Weights of a small sound classifier.
Training: muon at rate 0.0021, 7600 steps, batches of 512, held-out accuracy 55%.
Data: trained on acted Russian speech (Dusha), 26041 training examples, 149.4 epochs.
Rows from block 5, named by matrix and row number. Rows with one number belong to one neuron. Each number is 500 + 40 x the weight over its row's rms, rounded and kept within 0 to 999. All counts start at 0. Numbers have three digits each. After the name is the row's rms in percent of the matrix's.
# u: gMLP up (value half) (model.blocks.5.mixer.u.weight, 512x256), inputs 0-85
# v: gMLP up (gate half) (model.blocks.5.mixer.v.weight, 512x256), inputs 0-85
# out: gMLP down (model.blocks.5.mixer.out.weight, 256x512, transposed), outputs 0-85
u.237 115:513532496525474487483516547428518612557571491532511522482552531450562505518486597565512443485478593490531567534502505489540541464484435466517478506486482446481476456570499579475555535522484497500488448458482439476549517483506475577543492468496550457494489535
u.238 100:524545522493468477516461463476513484520444482430524514516548572500516569498520522505506480490534478541493498412499559481503472463466500503546471498468556525466511569475450511529494554497565502508461481485503552504489485555462499517417533543474538549457475520
u.239 106:488378509508523494525459531568418465432549488537441501476564478535574464478516508542474534491527459502484414493496400480530539528445461479552564561516542440477505413447549424480501489481483487475531479478547488482534510541499478470504568506487452471463530532
u.240 108:560429562431459457589536435525448568470448500435474494448550452449478481428451499423543508502468504497491510548523463457470453418504632543557556498485568451484552501459395532490508505461609511496529575467499518518397559526514450487541467461437501538522497480
u.241 113:497585489496519453495559570462500454461505464513495507529516538525511497518551499525480560455421505496516505483496531530506592512521497566527613503518517507496497513545466419502496466435474479468510548456454485468531492493475502498529529462526504549456465510
u.242 104:489481507426516507566507479517514513480466462488444541541525531576468434465440465507516463499563463487515477503570513542433511553530482439534472473448528516434476532540480549528573469504515438463445442519474497508521453509491450463525487503421554462444528520
u.243 122:485603535517518517507554492476556597502493522437481461560567420525511483453456497470422530506477481504506547505515459492406576484480472499510527448559509501563584474501570510464446543493530474458556494447566481515489462478519468526467418522458444529479485487
u.244 104:512539490533437392539568507499455526543527460555497545463469579462484552526526481489519541521520475516563513467508482509525466452530511560488435468466468540464485412548609521603477458496518476559519494476571533507490495493530575536449493504475570492454558519
u.245 067:512489446529504585544527571491468478502542511463492503491490463507483498553546469518442513519453519523502513565535518434449544478490481504544528449534536507473560433496526502510524452481406455513549406487523466482561436467466438504567480460478477580475480528
u.246 086:494503551497464510475511537525505476524473490477476507550487528459498429460530566460530487468499557490503513511485502483450494527553555550490545441490490493535457491444562537529446491444396540474538518533547506512548536561486488502487454526566514460511539503
u.247 121:474580498552525395499464500505495468508480478466432514428421501514460520479473497460461571499473471577447414483554541468523469521559519472509570449477528499509489480529486491491547556496430508434468476527553560487457521513546593429504505518576518515468546462
u.248 067:503502530518380473421444435452503535555508422432499492473461575494481491573469549549511526455487530509453548505483489527531479566513477512442505492448511526530532498528449608519537520487465555479469525556473514519491463510416459605454501518474486531488552479
u.249 085:563431548503531533535518537492462535468442541488470525504503485485544510435476504510520567476536447536485520425528446464491477542515469554504468551491449461512463455452491540568547475456539509427545438465520535503463506514474503464516453524381471627468528488
u.250 080:488464489463516576491521532422550527492470531513522494525449457479427498581572443490501534530436465478444426432526507422558485508525466444447540545453535439508537469476583425459482449452486527495535492550455380502518457498508616458496450467485572514494492520
u.251 064:531481501464451522501502535524512561485490563511522545483506527469462500454480545478462426476469458443477435505489641562494561438482417543532530531433434498452465448490553569487490506520575573471544519455500477433455533532519500455462460569437467489515470500
u.252 109:569509551516461597512503529481523450517438489481504468516552458587480459437509492456540508487478509577496528471490463485532577522518507512507541552482482489476503439456490520508566552499464495473440490421558438448534503542522488465610507531451507517480548591
u.253 105:525532440523485457537559480461486495533501473398511509478412530604483497456409493500524462518497468467533418506457509484466531498499461495515511496511510475506621498560595571483496499549489491527507490521481467482459539504511516406495522492436437560435514443
u.254 101:538466487464531434454581501484488480446446590547442446543524497469489493470499529574499542458504462540496419483578519459449513552577509494472477458467621463509466541556455500529499541495493519527525446462520445535499487454597480479570561414540505530468386506
u.255 113:535502519467500478538475516508555540492474434545463483488540579441503556527489431420535486503494484483513552523507429516442555523491527574504451579489457563466414482516486541555561493485475507489503503510466513519474554578492473502518522439450538502477512566
u.256 086:511513455583496506499441481488485517503522470496480490522505523533424478481500503541555463417448406492495534530541534499524577505480443529572490506492499442508538467517495508517529554494500533479483557414569420496457497397506471461489456534510378521577477542
u.257 100:518545495674535462536489516439462446517580479485500500532520465460545613430467445556532543455462531483493526521480489490510469503478566502463451498507485561553515451524586445455502475517476440491521513494535523533546423478443552470542497453532562519438507494
u.258 092:494527473475582488522593476485495510447411514524484531522510454402539507454571522535484432457479520480446563523578508567505495501503535519591482519520477506479431523481462521499503479465533490544524467503448502486523530594508618431535481594517494583484516451
u.259 093:508515545487517488437428485488530488590526483493606498482448471546507504500473576491535458512518483503518476509556546469476450533484513464485461531516516464483487496497548478575532581510525496511434589541445456468462453466582486505534499455472590508494556525
u.260 080:565476481545468494528527556477434533472450432515493462532471573496511634461454506509428507508477511469481534527531537472495487460533409484540510524484536454524533592490491500559504540527522455482463534495508515490492484504527457546497479430532519523571492512
u.261 127:458463493465407565543536479501446504539473466547429480466508543555549473508482500528539508498506486495417488540530466484502475523476500434435514437495518479447497442511423494530479532500469433510624446509525499524537472523443472591536549503459499481578509471
u.262 118:515485467492561507476446503557513457478482426492455498487494511517532525508495437478444494564506555502536558490501362489429569571474493533478566495547536485405539555576501453491544513508463515508537608562541509448501522432604531561508496468469590458475473519
u.263 109:517447574547591494526499467545527453504519518517521429482482445474566454508524541484451474539464536437501490434571569560530554566506505518483446500566493471456496498492483462582541541554475560574525513455491524513507527501527551502508481573467500516513508436
u.264 109:543535514456506523515501507541526506474573514458567517527481523507478464512560471465485540482510525500475480511498525510461474511448517466482459452474506464427464516431472517554434464491558511504489465437480431481453521496522520533590458492468571451470545494
u.265 115:461489513489501486539517469487517460546488481471580543490510459486505539478477457464503482539595541438530467432521494440449574439522521503479512575533482457491466559548545511474482468506554592393533437570543551471492511547520499557501512484396497510556549372
u.266 102:462467470481486470495488578544538503418506507565521482562474503473493465453443515506518508453437471521539488462466530514491506530532464482506404533504529468497560430509503583514543529514474502541542418476530462464499505483522578546579513551461500570455413443
u.267 090:474536441458447537525486462519439546533497541427561508456476526539495439434486511531479447473518448490424522521469544502524498518441494414425494457485429415524530557563530413523528493502468514516525442511476569437506375456515476537483517513555439499529500479
u.268 090:563498438570468542568520501486526442501436565558548582490523415514475581509523485524502503501438439547516582565472523478486479485426495475516446535535428529501502527541595572579516497491478492446487385489434483489513471584440511512496498500524507509426534442
u.269 090:531508513536482472469413530587471562549499473527459534561445561559482487488501574510489533493496477480447552472502506550462500495391512499591438522482493530469494577518525470513518477474502561520512453458466506472484486503567577470575506547505477577491492555
u.270 085:585501560458445542496428526456519529471443516466547559485502452483579491502508548487446461510547484520480533561569526508516509510483455505464563498449509487516494544536513501557454477487497516467501583471502496538497508495471440515480567482536494502551434545
u.271 106:470509535523505548533522536508553525487415488481492518569528503522476500444548471504598525492488537498479519550405503485489455452455423477533532475567513449491491486487518509476573484480478534524463549517501486471491468452436502431492588477588456461533399563
u.272 116:574529453468468540439471547535485533535483450550539526457541537485490452516472482546473497536463507516471489457539561474483495549466570409533512519476509501473511443528509495479500515434395594459519449518528507507527536487517509375458485504512437520492525497
u.273 118:501497513488549509534534511517485541549553419546491441487514489489521518503567558527504448421418501561462469472505463443459526485483521480434499466442469433490442490470559497454441417485441478418455532456516485506483529528512486577544474453498537504498401449
u.274 062:472500504474475504475458496500537576471488476467489515534435484433502563427485477510503565493483452589482515508557550406464514461483404417496543479512496463477490467502495516549436460492538553499512557465489453534511496494522480513464455465518536479422505503
u.275 116:548574511485472494509495506492391536530486534488474542464559490495554455388498490539427521486457506565500548503502568461564493457452505489533448443488479484480513507516515488577485462509570449512459508468460477499428478522529573537457459457477508570458454475
u.276 102:482486478523470530452499411569484458491486493522533416477548476548513512535534486541575447461537529531548492513531488542489496534572476452536529484474527469514452550500420483474530473386419463541496486555558490526485506497566542510496591434505513488502583557
u.277 084:424487482507509452436491505522510530473481528472429503508493461555477487479532512550509517521474459461517527470517537575530516454503570508470542537439554508518493525517564561545501567472496459500514487461446533555459497467570468522498483464474528457419409503
u.278 119:545541398410549474497469489502536441466455499487511465545463500485558508408554541533494390504475482515527435488529500484475458535510506494514530567533550548489493484546496508457462497572494511553497516512470502478537527526508515464512482520525575578526562526
u.279 113:495516470432526480567465539478554560528528474459532468496501552567546529522600512543423518481573475434503555514519551444456514536579574545540448476537527542492499455472503458548481522529502453482494443425487484477520486540501467473480485554510466444474554522
u.280 084:418486483527565457431447537502525530460486542449534561504482505512460477467540432517475474560459518481486497459486514496509517450533529539584471518419556560444410553437489487451539548511519426468509486493564465470498548539493537496442487476570494571506527541
u.281 122:438474491472490445490467546499496543495537468517484490497480529626480524494497490413529497521544524518449462436487507511396581472529493520501561481447470450453491544512496550526491416481427443482526467524525541489414588524483526481541505522405495402551494468
u.282 108:437536552474498550474468505486452490573504476492467465467500462462443476485509430521625456471500504496484454530460475516560531489470529499519540480454459460503493503439469536474559494499551408535466520424535553437515579526521515469486503510507523465435508534
u.283 107:461570493515546504518530488466547529513484419499514549430455553509541474522461520504558582460448522486490488450501448546499489467498522470529483481497497574518488482459418432466447489538481604487527515470482472507518447468475479520421432556516481509455521498
u.284 071:475532484453478543558473503490532497481469509560511486554544540499492581459578537492586489431458556542530423455460503592485480483469470531616506477493513531455494429500438543535460520444502481476482524480538531406486473545476477418485488470414469437467500515
u.285 109:440532563602495507516440562476560541499472546559531503496556493533541556499496473431389554545484483475528504475479564434516460486478561450542581508543542462535516469504445524596520537512529394491427482469388533492515500474506523537473506507492502604552510474
u.286 079:494491469399457524562443564528495559531544420486461511547471475476487472466408446494507529532573496512507472507492528437463487459509581468471539486482478587529420533474481520487500500536453486478455536505526470523521451529540533547525479480460405518473441480
v.237 120:423474466485506430495489538473431510477442432487457521503572492545574555440530569488514494502527506492544488525499567486502515503560483455470449478485528480451522479536433476503517518460560519524467541464490502407441511503518538446508506532491460457567472509
v.238 085:421535526553517433498538445480470593481524491511554516541534472519512524494460582515475523533569467481577544466519474508464456459494539501489430445522550480458538468464566518480464524500516575556469580531496528519460576460531508529479449504466511539484431554
v.239 101:527490465513500498517436545518466520537517536510456583462447543514501517460443528455464489479519445450482483530500543525511537508505427487556520510527479483434439452547570515500465483542511479440506475532470542455504487464545438540465538473570545569526565433
v.240 119:528419496500525527475469512447496536430497499431514523459500486499520495462469449479502520506535503378531503524538512513542541459428512557508563582413497489424478436503482517501380476481524499503419533426478444503478476416510489503495496496431468520493537493
v.241 129:454541496552509491517569569490499494540527549517470484576489494512523471521496545527472538486478512493559502572490460571549555469467528600553526448459396536432479595465492427443479456502533591483510526529544506531457527480491486433492449525425430565483492482
v.242 125:481527581508486552511505478538499471476531455461449583468454528434552509501478501533555544468493502523481547524487490485486443513575455538484522503542532521534504528459553494496600543492477570542515510488492478455510476552466510425414524518551486565501466532
v.243 125:506526564506461462504525525443508524497452478515507529574531502420487510512486488447459432462493524484522533437455550495474482416481530569481503477538568518494529521456497521485552545460520456471430467506494433438475483505509525500462341550498497540497552504
v.244 096:504423457468457469491505518551527399455514528496430513529450458518469500498548482490516480454484400542461472547582535532560489438437488531536467409487469477539622478555476473541488420482538456459438526525510491472470531532492560458426570471527577515445437528
v.245 048:481563486466480494530516575503566512490469482531528488466501420483561502472544525545512555502487441496520512444518494546484476460495466531466510550501545454550489509566498480547449516515534513516527485467521531541427462474550533465496503457511494495530511532
v.246 076:510496488433464468506496464397518521461481594442469477519589491532514424495452519536541524479571507442567529569480463434495434505472555509568526488526562550513479544495507580508505523606534518439478519509519462440518493510508486483479502532514524499572534503
v.247 133:480426506499488470478468562538517435477593510454515537437462500552465464453499478506496518448489417432454523484492567571518464543519509390471492530469438503518563487424541511528547508466555539516457527446538535508517540412483515508499480437533513547441542549
v.248 048:455522485423472422420542452530504506528539565534516582498410610447408483525503529523538454509467485544564568429459472470478530501514516506464469514509514479506535497509467548524445484528479523458451519504504539466495526497530542455506484471526541522483489461
v.249 073:554478488518422473516445508464486449457450582528413452497458437506469590510541484497413533537499429492542477486449528524416502512442598485510514524434534578543424506438493502491509488553463472521503476540566522466463485529488454492514467415458526536567462462
v.250 061:484540552461439560563548540515594476543448487570511559504486495419465465561487514474418492540467451497529494531573481550464492525498525540527546516501454447395508527510514501495526422556569444527393451533483526468501479547459530504500462449495488559459553515
v.251 032:466470470516496526473492473529516463526520499504488467478520441478475511496503477547518488466568496534530538488489491438479400526566440506468568440555459508591579552511531530491534565551540424506595508561504541474498482492522510423565383505483529467545488435
v.252 098:483532526480485491517468480505510469509510548524428573454538518554491446495503472523561499529503431541477459480523462539498538528477544497531515566477572542481515451500538478572497505446451475517540484388572421550577436568508534442516404557503459433520434432
v.253 091:468521448530463499502500493421477449504521484536468510477553449521456509506513449519532532523492568432507464511533526463454496496450502537478515522590448498540518491574497528449492477588591480481504515529498522468490503493571419409487529518501565508567503488
v.254 097:472454508475440537525553456557450425460485473517463501525483530552498569553442453506507443489463464571488457477503450558525472548495418601538476510495434525494501466585510526508517477440502512512489516498477556482547507502484489535440526487426540465513509482
v.255 127:485417527501489506556501516411530584546507451504568450505464462497524509473446553468469539497511492443444484519468490541535520496542546579533530475471507496571459554516494426474598483509426476507503505469520514523510457534505479533562568471505513523452531449
v.256 053:501497530553523512484548440514459506501525486538503466503504575523411513536501475501522584487485531558505484552506502619497487477433449510460559491492503537544456590510522449480445535497549486503478434474465514475476479512509439457608461459506498479518493487
v.257 100:502542532496493512513482518485472436464502554487571455475524478496457471450468480500532496494488496491549511543540449523541524489582498472599482518452450446432613465487571569484466540496538546561471535508505526451494533566539472502475478511509555456489489484
v.258 082:510425544603546507562510541491510480500491524459567508575566511498555462482444490531519515447576481504469557509464467529523570556452454503515502427479488486517497534474464518500533490530422498480521587540502489481425497500518561505560489541538460484456462467
v.259 089:480471436549474453483492509468476526517459537530493428471498508503563446499518552531504475469421483596462410469470563427511530515498456530484508529417533501463483525462502526502495590510459484525528443534440499410546521476507509476441466480540501533537539523
v.260 074:401505468448487536391500466543477505466455573468424533505505475441526461475485507487458480449543479530482481494463546453472596477488529500472542552426476480517468449458487559546536531491455531449530446543473483556429523519507474449548562468522479538461492462
v.261 133:460585492498430499486545497467570496522534533542500539462520431518503544531520518430445518488468442543545474443444445499501517571454552449496529577509476504525550530529460495460465441495508508488489511417495480474481507538509507476551505454434458467513491540
v.262 131:508514551521514537521529558519423533539448484469537494533521522540487493451516503513487524554519504434479458507541462532498602577494496538471484491511590513515511578456532503510537490478509479534535475529480521512468537527548456462609468469454444574472476530
v.263 120:527505471501431476491549500565539466509459589547537439573483453507432559527512521519548504514442442511536488525488506559507550471399568546485421566435516501521500509546508603534514535482450459476559555448450519502509487495528510465512487491526465533437533571
v.264 120:492519495523518510484565475532447514522558400442497533502517454506439523448567454489523513505426468463441515510506468542505465536562463525537476581544474561526472472576541453464428558553611452464478452455458478583452536564501433568486473533485525477423541536
v.265 120:593554502404462438556514523493576504474546555473460536462492426541516496418522425500536500517537554529527449462503469430451497497509513525540494476486547435519506476481415505448531537433488461585431471582511504554475600542506465469437497434518526507510461451
v.266 109:501496449487507609496538484504518473528465472468487532506471488471511514485431549496560528505424425462437508526559556552538377449516509529517507513517467547553522417569509472550571485510486474508447473548506434485552527517520561478465482476501476534428424537
v.267 076:533522593518571589468530496451542540505534540495519509502439459542464483472490540450517505471516474558423539477563483457476532496486500421410520473507505415532484437483520554531492516524483485563472505441616539479456505466576418441477477580496501485554536587
v.268 077:500514588516542554561445444545541521496520467523545444546556472485430468519526490416535460448458470538540493521486440528506507537493535515525431480550533473492528553497445509572505568528521547515452469509473500563502432510551529450520492565453518475527475422
v.269 075:482446532444431514487548412564429551411463554485525524506461502473568438449490517481494460532531418415510493508415524534518481545522484481406538484457510540509476444511483492518439457543512505487510481539434453530503526515580445519482548538553519514532507539
v.270 065:437463476542555466493589540527485426541523470522530602510440492489541489424495454548561516525395426530447444506510548525557439472438498552533540576480490481516493556473454470482497487491536497468576523503505506519541493500476597497460470474459467449506430444
v.271 121:526469546475479463499516514466423475478522439538431506568478532460547517482487486610495458456472541542524411491544475545466490483512484501443528519519476492502537504477536503502528458567499537426512540548506519519459530512556480444503438431507518517563573495
v.272 121:518493515494459456500530473585503453468502467538515532492479586487552398523511493529454498468490546472551502504551511564553463489583528487475466497523468402484578443435505524443523505510584491438379513430429520551541497522564515560471445419470496529504561453
v.273 124:444516573518526481597537537501471446595517573486501533461566487461473491451456509476548504447510496462522444490510464367547573424508500449491508445509460492467491443518518457519485501487455478432577479510554495528528550537456500446526516460522567488417451534
v.274 035:466596486467501553402558469493424499478499473491483575426460515455475501487420579501536457511519495528517562493512565482461479543456465505535545436461551512480573577502519430460544492524446421517454484445525525484488502511464490553495477536469485506537472531
v.275 125:546477557530439512520444539557593447536528581454513465500445426495502469550566512466523480477535595523483510483463447526529431483421490445441555512527429447459526487560425528436545467449460492476487421507498491498542596508497499467504461509476565477502460523
v.276 093:493468470485514514524566423488594525472521483446545541483494429492534505480494498550479508528500439454441453512503463501502512493527409521532494462496516488541477524451487487513533513425513447467521459421495523497554504524549478497470534589425513569496512491
v.277 081:491520507507490462565462437512460518566512486535530566528493569494531533480587526476530448527433486464505421479476383484523425525492450519550418519605453514539501471544536528530458510557521516512532514511410463530425498482515465517496563493449524447485468452
v.278 119:505470494534578543550501440495519512503522526513614546466544519497421459431474454526534531519484507466569506563490506497551465494486543515471484551464509487507501499443545501515486465500493447486566509504453490501551524472516426514524517420468460463509463549
v.279 119:504389460532510466411541508504486467484488529493506445537538503471531453490419489530495477505407463521522454566536487461499481499519433542489468495504466532436449538485474459459459546437529516539470532476495525571390421476595537503511528523567468503462494496
v.280 069:450453519520550505542464455515419460528522511493596555473493473517516522497524520518495510494495524542495475502428534548486476496468491523505499491440531504492509466449478516441499514491438450457486493480486509577497420595493529511488487509518572477522463470
v.281 114:506483487544495506494480479465512430465543532518446444474419484513438563502437427462502535479513445565486525483440488564483553525522490525563548518531413524452506520512527509532617493462499535537514450538467524523502522475557494514511508486493546510530393489
v.282 118:487533512502519485506480554495455485545509456592501467456513519528490475548491489463466503502470481531492523447510474543518560410534537538562572493528421527493510528465542525493531409491477487468528515532451457488522398527497516502546506484520460416494510496
v.283 132:544469565492505531424451481477481467506474490516495473451495542548398468523533542447447483481568517459491511534461435440424492531540416505489577494537516466514456497490487491510591547491552487512595520472424536574520436555490539536531518527554500475507470553
v.284 039:442510519400528449542478504526421527519478515514480520489454526564482523414526546445456449495489549576509455525521507469420442539514485439503501562508491525522461420584505534528469468446507509530493542541540474483531460485456496487544472467535495487464465463
v.285 115:416516521527513560467496457491443476496502481572543407554432536545510513493486591533477535560512436509490492587540527482527510441504477511530525535529510510512487576483493492515461533485515567471494523549547473478497496527531586436458481477543446528509517477
v.286 073:573496477470441440534593454491510536491511519567506487476486567457451443455444514449484529481514522548466518496502545541584461492531503464455509502444510506517485462575502562483426567425513552527551549598598483470470383473521449461490495533555527492490498505
out.237 102:548497485478600456558527493494485510464521490443450554550446523528528492494565569460406443495545530503469463549538510545447485506475524464522481449502480464470523559497497497507454494563525469489524414515520454590506482495538504470494480479461430534446481450
out.238 105:484463477516489534539517465541534468453519520543457457525506523521503504502429524473490517530476479475420470402531501470514566519484551481545513487560524512565568544473571465539510483474454505511532577500531468460482516484525516508461467411536493497586589492
out.239 110:450504458488543488518511497490494493580478524467463522532418451531509461444420537521462510485457515449503523429474476534587491444545474406528480435456468479452583525547525457531423534463476502493621571473472552514419497455522519504490462405490534469490470491
out.240 103:488471551473522436453469535475543501507469569579504547525450567475478510493586505480473498574523497462553523508475461487528511517499427536499491491518470468462450600487512485503469552440485509433419429505498515514472460482581447537521465469528494529578576493
out.241 103:531522495482520549549534517550479480460455507528523523465493506512498479498458530409421456506575465457499424470457541504506494480517470583475524562499470488525471466478518547529497491523492481512576486540506478498416543434502495512554485521561583395464474515
out.242 115:501456592493493486490499515464456503521480530457482536446560430439503527528573488470514534505507521461502526535452489462416438449576584540411488466494507523520484553480515531524507539462499543519481501412498560480483472530452500514436533453494436477495537451
out.243 110:535517474510524536486558487581498504527490456560530522515496461497540420488471475528517477510474466496526505438522468505546507435470533539497538554511448530478520555555475507531451462542582502525500510501529524543464447471473418493573481586517527483496487572
out.244 111:475552549386503517496466506442495519497489383437557454513488447470578400507506530527549495542539586519553470562553482490430503559491499513462494499541465542437517589515490516436472508521455465478506439460452557483475504546536519433513500441487483476504412458
out.245 083:467451561435540488564494443470557472482472536482554495539401466497456515466483519492459509502557430497458454518520533567542623493536510477575514531525485538506463479588477446533478497478589475474410527438494522492534583471554521498508577576508484446464530450
out.246 093:458526554546523483479490460490439447542505394522489501551518367502515575484480515580472554492505501465527509510458443514476486558523393543533523514515505487528511503510502496541515534548501487563500529464437525460490423489462565450510559502514447496506445453
out.247 103:547507517534516497463472499549480511458491524466537458515517511501533553506473557521482417486584471453609461479588521485504512499473526524552459526457547481532517498488500459523443536510451548488536504529502533546552509438475452557518502530499545474600543482
out.248 084:498540486530527515519509575514439483460478436533504508504497579484529454533541503481542502510468458498477524533493514481478420498535506532497486506519470502497427560515559541433507491489543382518477534409495485460520535532525542468483460532483541490478534594
out.249 110:514477491465483471466506487499500487504519496568494548499485471537507532532561486446531476557537590513442506526450457555543564483498436527474500456543434510523564441447523517498487478439484575489512526514493487473494473500558514526448533497508519457456525514
out.250 088:462549531492531525508446560480569507494416456519475519479472513570514553504511477516546489498428435539472536530515462449453466502468555500485451493513546401597439513493500504560449511454480508478483533457422517517424470513502499498517504576505532496570471501
out.251 075:447469568512563517430557513549507529524408528458510447474493434508532542567541441606533598552457532420479522482465516524488461586482479523524456514460518486561590459447447495533522498456476541488555606513529506537451547470520497535449529555507484453505503481
out.252 103:535468452529498479508510532493569421554504522418550499430462530428575522537456495544478498518588491477517522467487529505509522522442476488462488506517481536543480481554552609476427440459500512483500486535559530531448490496524504501480505492532537578472449460
out.253 104:468442422457467521416486471466573484514465513532513519506524497455523490504577497536545550466483547469457512566555504499476498501460396446482475547523518516563530498487521490516486472505529492504577551474514497495502512493533557614457531551557428493485551569
out.254 105:475508481518477511523516523604507469476511463540522461479473513550531504536504488504492529502497491453482555497506514433507547508463544535499496509420538428476480485504550437522516446445557416457517513461503550481473494563493547508410572532475423471505570454
out.255 102:488498507549544469471488484431438385457573551451532513501468539449525507425465487536531499518472494526535449511462501529557535459464520490563426526575464435443497441515476412510490547537479533481434508511481483503479556476469520568549511564476453446482468548
out.256 101:558555446458525497452468514511482502545470507477524511494525462487492544600495530485525555558527511445387395448461489525510543477513486460462489494489513538495444438504558515507499487483518569501485548544450508492457492460443457591428448552471497569540559469
out.257 104:490456531437558503448486544517436488530522502457470448555511569596508418535457502520486534522472525503520479519509503486486514476484507523501511457489556403458528455497504482520552505484414526481441431501484478477513486558536461465523527508488475410538529460
out.258 102:486553550528469547439616466488499569579487508468500449543516468508537553453536385506509494476488466474458482496463493498519510448476457493494448458443475539491450514569488476455494532558505544526491496474547491505531518493473514474495503490514514515563446482
out.259 103:467565451523473444558434489482476541479506494491458504508451538498506519515524488460509487537455523563476602540428450495438485560507554578494471504420463482534465528571453465502554462518433478438568514476462448472561514530560521403523528557526504496506503468
out.260 089:445610543513539527503461451466519458545496500433478476508551485536510427466549554527453483502538493495528603487511445401468486454454532524524521416581424567588475514540489508531491556523433492530485499493490570466453534535442500510510523467488535522445577531
out.261 101:523480515503523521483504507468519495500466563437434533488545486487438528456480473497514439451434505512509509456474513545545464484456471523460418495536436412533495501467454501478501512449428542457495507505557507483505449533497485473433533492528420493495490551
out.262 113:500495464461520513497505516526525554531513508440526512511564439412551439482463481480542540512566467475552474519551462506483454487531542522527585425513485478546513476438416529437455504537514513486481567491433441439471565472469474490511512408570455536550471535
out.263 112:533545510481544522530487564408464510499489548581498395480501391488522538499464549471482490507486534510497496444475518448465530465455474537454436487495552470492477529525527474563554469537436514446514587493476475537453501485542517494499550485535518495468450476
out.264 100:478529423511542544469498531487504546511519513520501544545521521501531457531476499515485528469555479537529515517587538510491492526455534573459505520500454426469534495542543427484486551543511555467469465518509419504519504515576495444476474486439486486609538455
out.265 104:538524517504511487590459492476490449503473504470514580539462528508555505530531445548485463447514447489562534520465491484587526533420529513510495548511527479507562487570571526498511475482456503452571506486522558482473462447512533529534498500552494537521490512
out.266 111:513512515439480475467444463466463563494559512419517603528531459501501443503439507466487470471564459495563525529439535477512531500553532524455511488540529448558428484487542450501523526474509517511464476463449575482436465466507520468522535532404500445535481469
out.267 090:503535533570552498528467524476554474515521570503478480407550551525490444491523456510535456500488464502495485486505466588520493447508502482506521528533533469487468508504538477478513537495495556560483500463544483578429520524480526443468570475569497497550446499
out.268 095:462497487407496490527472519528545494500479411465504544480505550479483468519487509509451479532501502469474459488510557530493520548497530521473465425471513474523497509525479479458463503392497466495482477484421515486479585498537517479467456462549546516477568482
out.269 092:541487416478546465533474439467536474513571514439505571548496485489509525578494514549488461454555525519475574429506490503506516408503443498527444510530411520531525503501508447425542487532496503474535548509478480444521503558523520544508519473522496526424528575
out.270 090:508507566510454460431499519517505461605413496562501444481463533468460534546525469519507539490516570491493500462439506461483410490454523520570479523506445487588467572460526502510471507466476456462478482527499472480528485437471547491481469531531408565556481515
out.271 110:485574552531464505520482494499453496484553509543553496513511513532462453579496503518568535529520493490486519550508485528447506476599543544479512449445519440534567481416473504563512440420439499494430446486469506509483545508467517504490544567402510562561561529
out.272 113:457548504475552574564427506509524488469548517516451447562463511517490497436531451571451477493502501552527497484466485501553538517467469520585446487473550521533556527448530435536462495540580447445495529501519465379490469520549469556482422460504547518599460445
out.273 101:520528452523479457479529480484459544523487574561463580464516526511494465503529452430546540554450488545509552555468550474476509458483415519483487629470506480454456453479457552536492541537565445510546433542506564574516486473543479500486489485535452449511536545
out.274 070:547560539533456481473470536526494396417517489479489493513537507595559432589555521562525495491432542451556505495441509463433495517547502524465486525489491410506455437497528469506577476526487550468482445595504465501465484512505446474465533528483420495583469568
out.275 102:459522476465531460483494512525579467524531493480567442558475463484462518460472457496478511466506495456505488557502472507512451386466524473524446531490481461487494553521470509363535487515544496539467477561538479480517534559495489530532491452587498513499543486
out.276 106:423475503529477488541559576539474472529500442515482498512461528458495470527439557567455452524530442517598562533467528579485530530465514441484496477533520529530473500424614466508505453472474475540477546460499531437484513484511601491476488514514521528483430472
out.277 104:434471450508476486460530525440553501551486467528407500553501382523551515519479493476476519539455473496486515469533499497560477520501491547576578513496591466494516533447515509531446587437521539479451510555521499473541508451516518534555484477481499539437509541
out.278 107:560486603570533436543508509465532521537530503440532554505465513487478458489494470488509554491595515546422563550508530478497496451441484543478551503473422533580539518554489513449542432479443510417540461595522488517455498552544487514506505506496508510558488453
out.279 109:496498494524472557503533492515414538531432478548509502467558506495443437505520430456485552480503540496524463493559529546511590512420488546476490513469436473432533512554494541504520477523550449482491532538534449502509503527533437471524498420481514497455511477
out.280 099:500487510473468536462505494534496504576514529551503514523438538558539566587426532468519477482558502519491494490505491482527528484500481396532533486489496507580553474480537466539451468507531558528525489494443513572523524480538438606506484456518514418444499554
out.281 099:505535504580448556490532533534521550489532507475486434555546429513542473488478496516545491464519440496520473495514494462509441432472551483483542598489597512509486490446441538446410431525531476561487509550542481484460514489498462479473516505469531513458484373
out.282 107:478516511534522514523446519463560456564528495518510467513452432488554465579505534473507510598503390414526572501452509552466479513463461523564501474563464554528573548464477518497485571448539531458462464518535546486581433512492554521452459493474539480481446461
out.283 105:447518529568527529554426518549527499493477561526531580488568489508478475543468474468539571426472451501530549512475447411495505524562518535419529465469516499483485519500564461481472451489475453485430522433542512502495449524515527501467504449496404542459483564
out.284 090:464501486521520464513546557598480517489487501586488464498518511471488462414425470534426497538537502498455535532539422463507474441488465473528516571489499466524473502431524495548437489455457552474524524537553518514505445515495472535464509479490421593472558475
out.285 103:515497503444466569469509430566494438548491523536516499404577479517504508587489548495544528487548457511523495491475537444546512563513483507440524554494449472562475454534496526472512528505483461472439449519508544515479453493516463458528462547538453541450480429
out.286 098:513547505487565408544495486425476540479508572506412504496519448535486535506497498454544506530547490455459424518505505492503486485503565475562500481550498530460518477571472483506490530506482470521492533410550560605457481510443550545551529483499494532445553551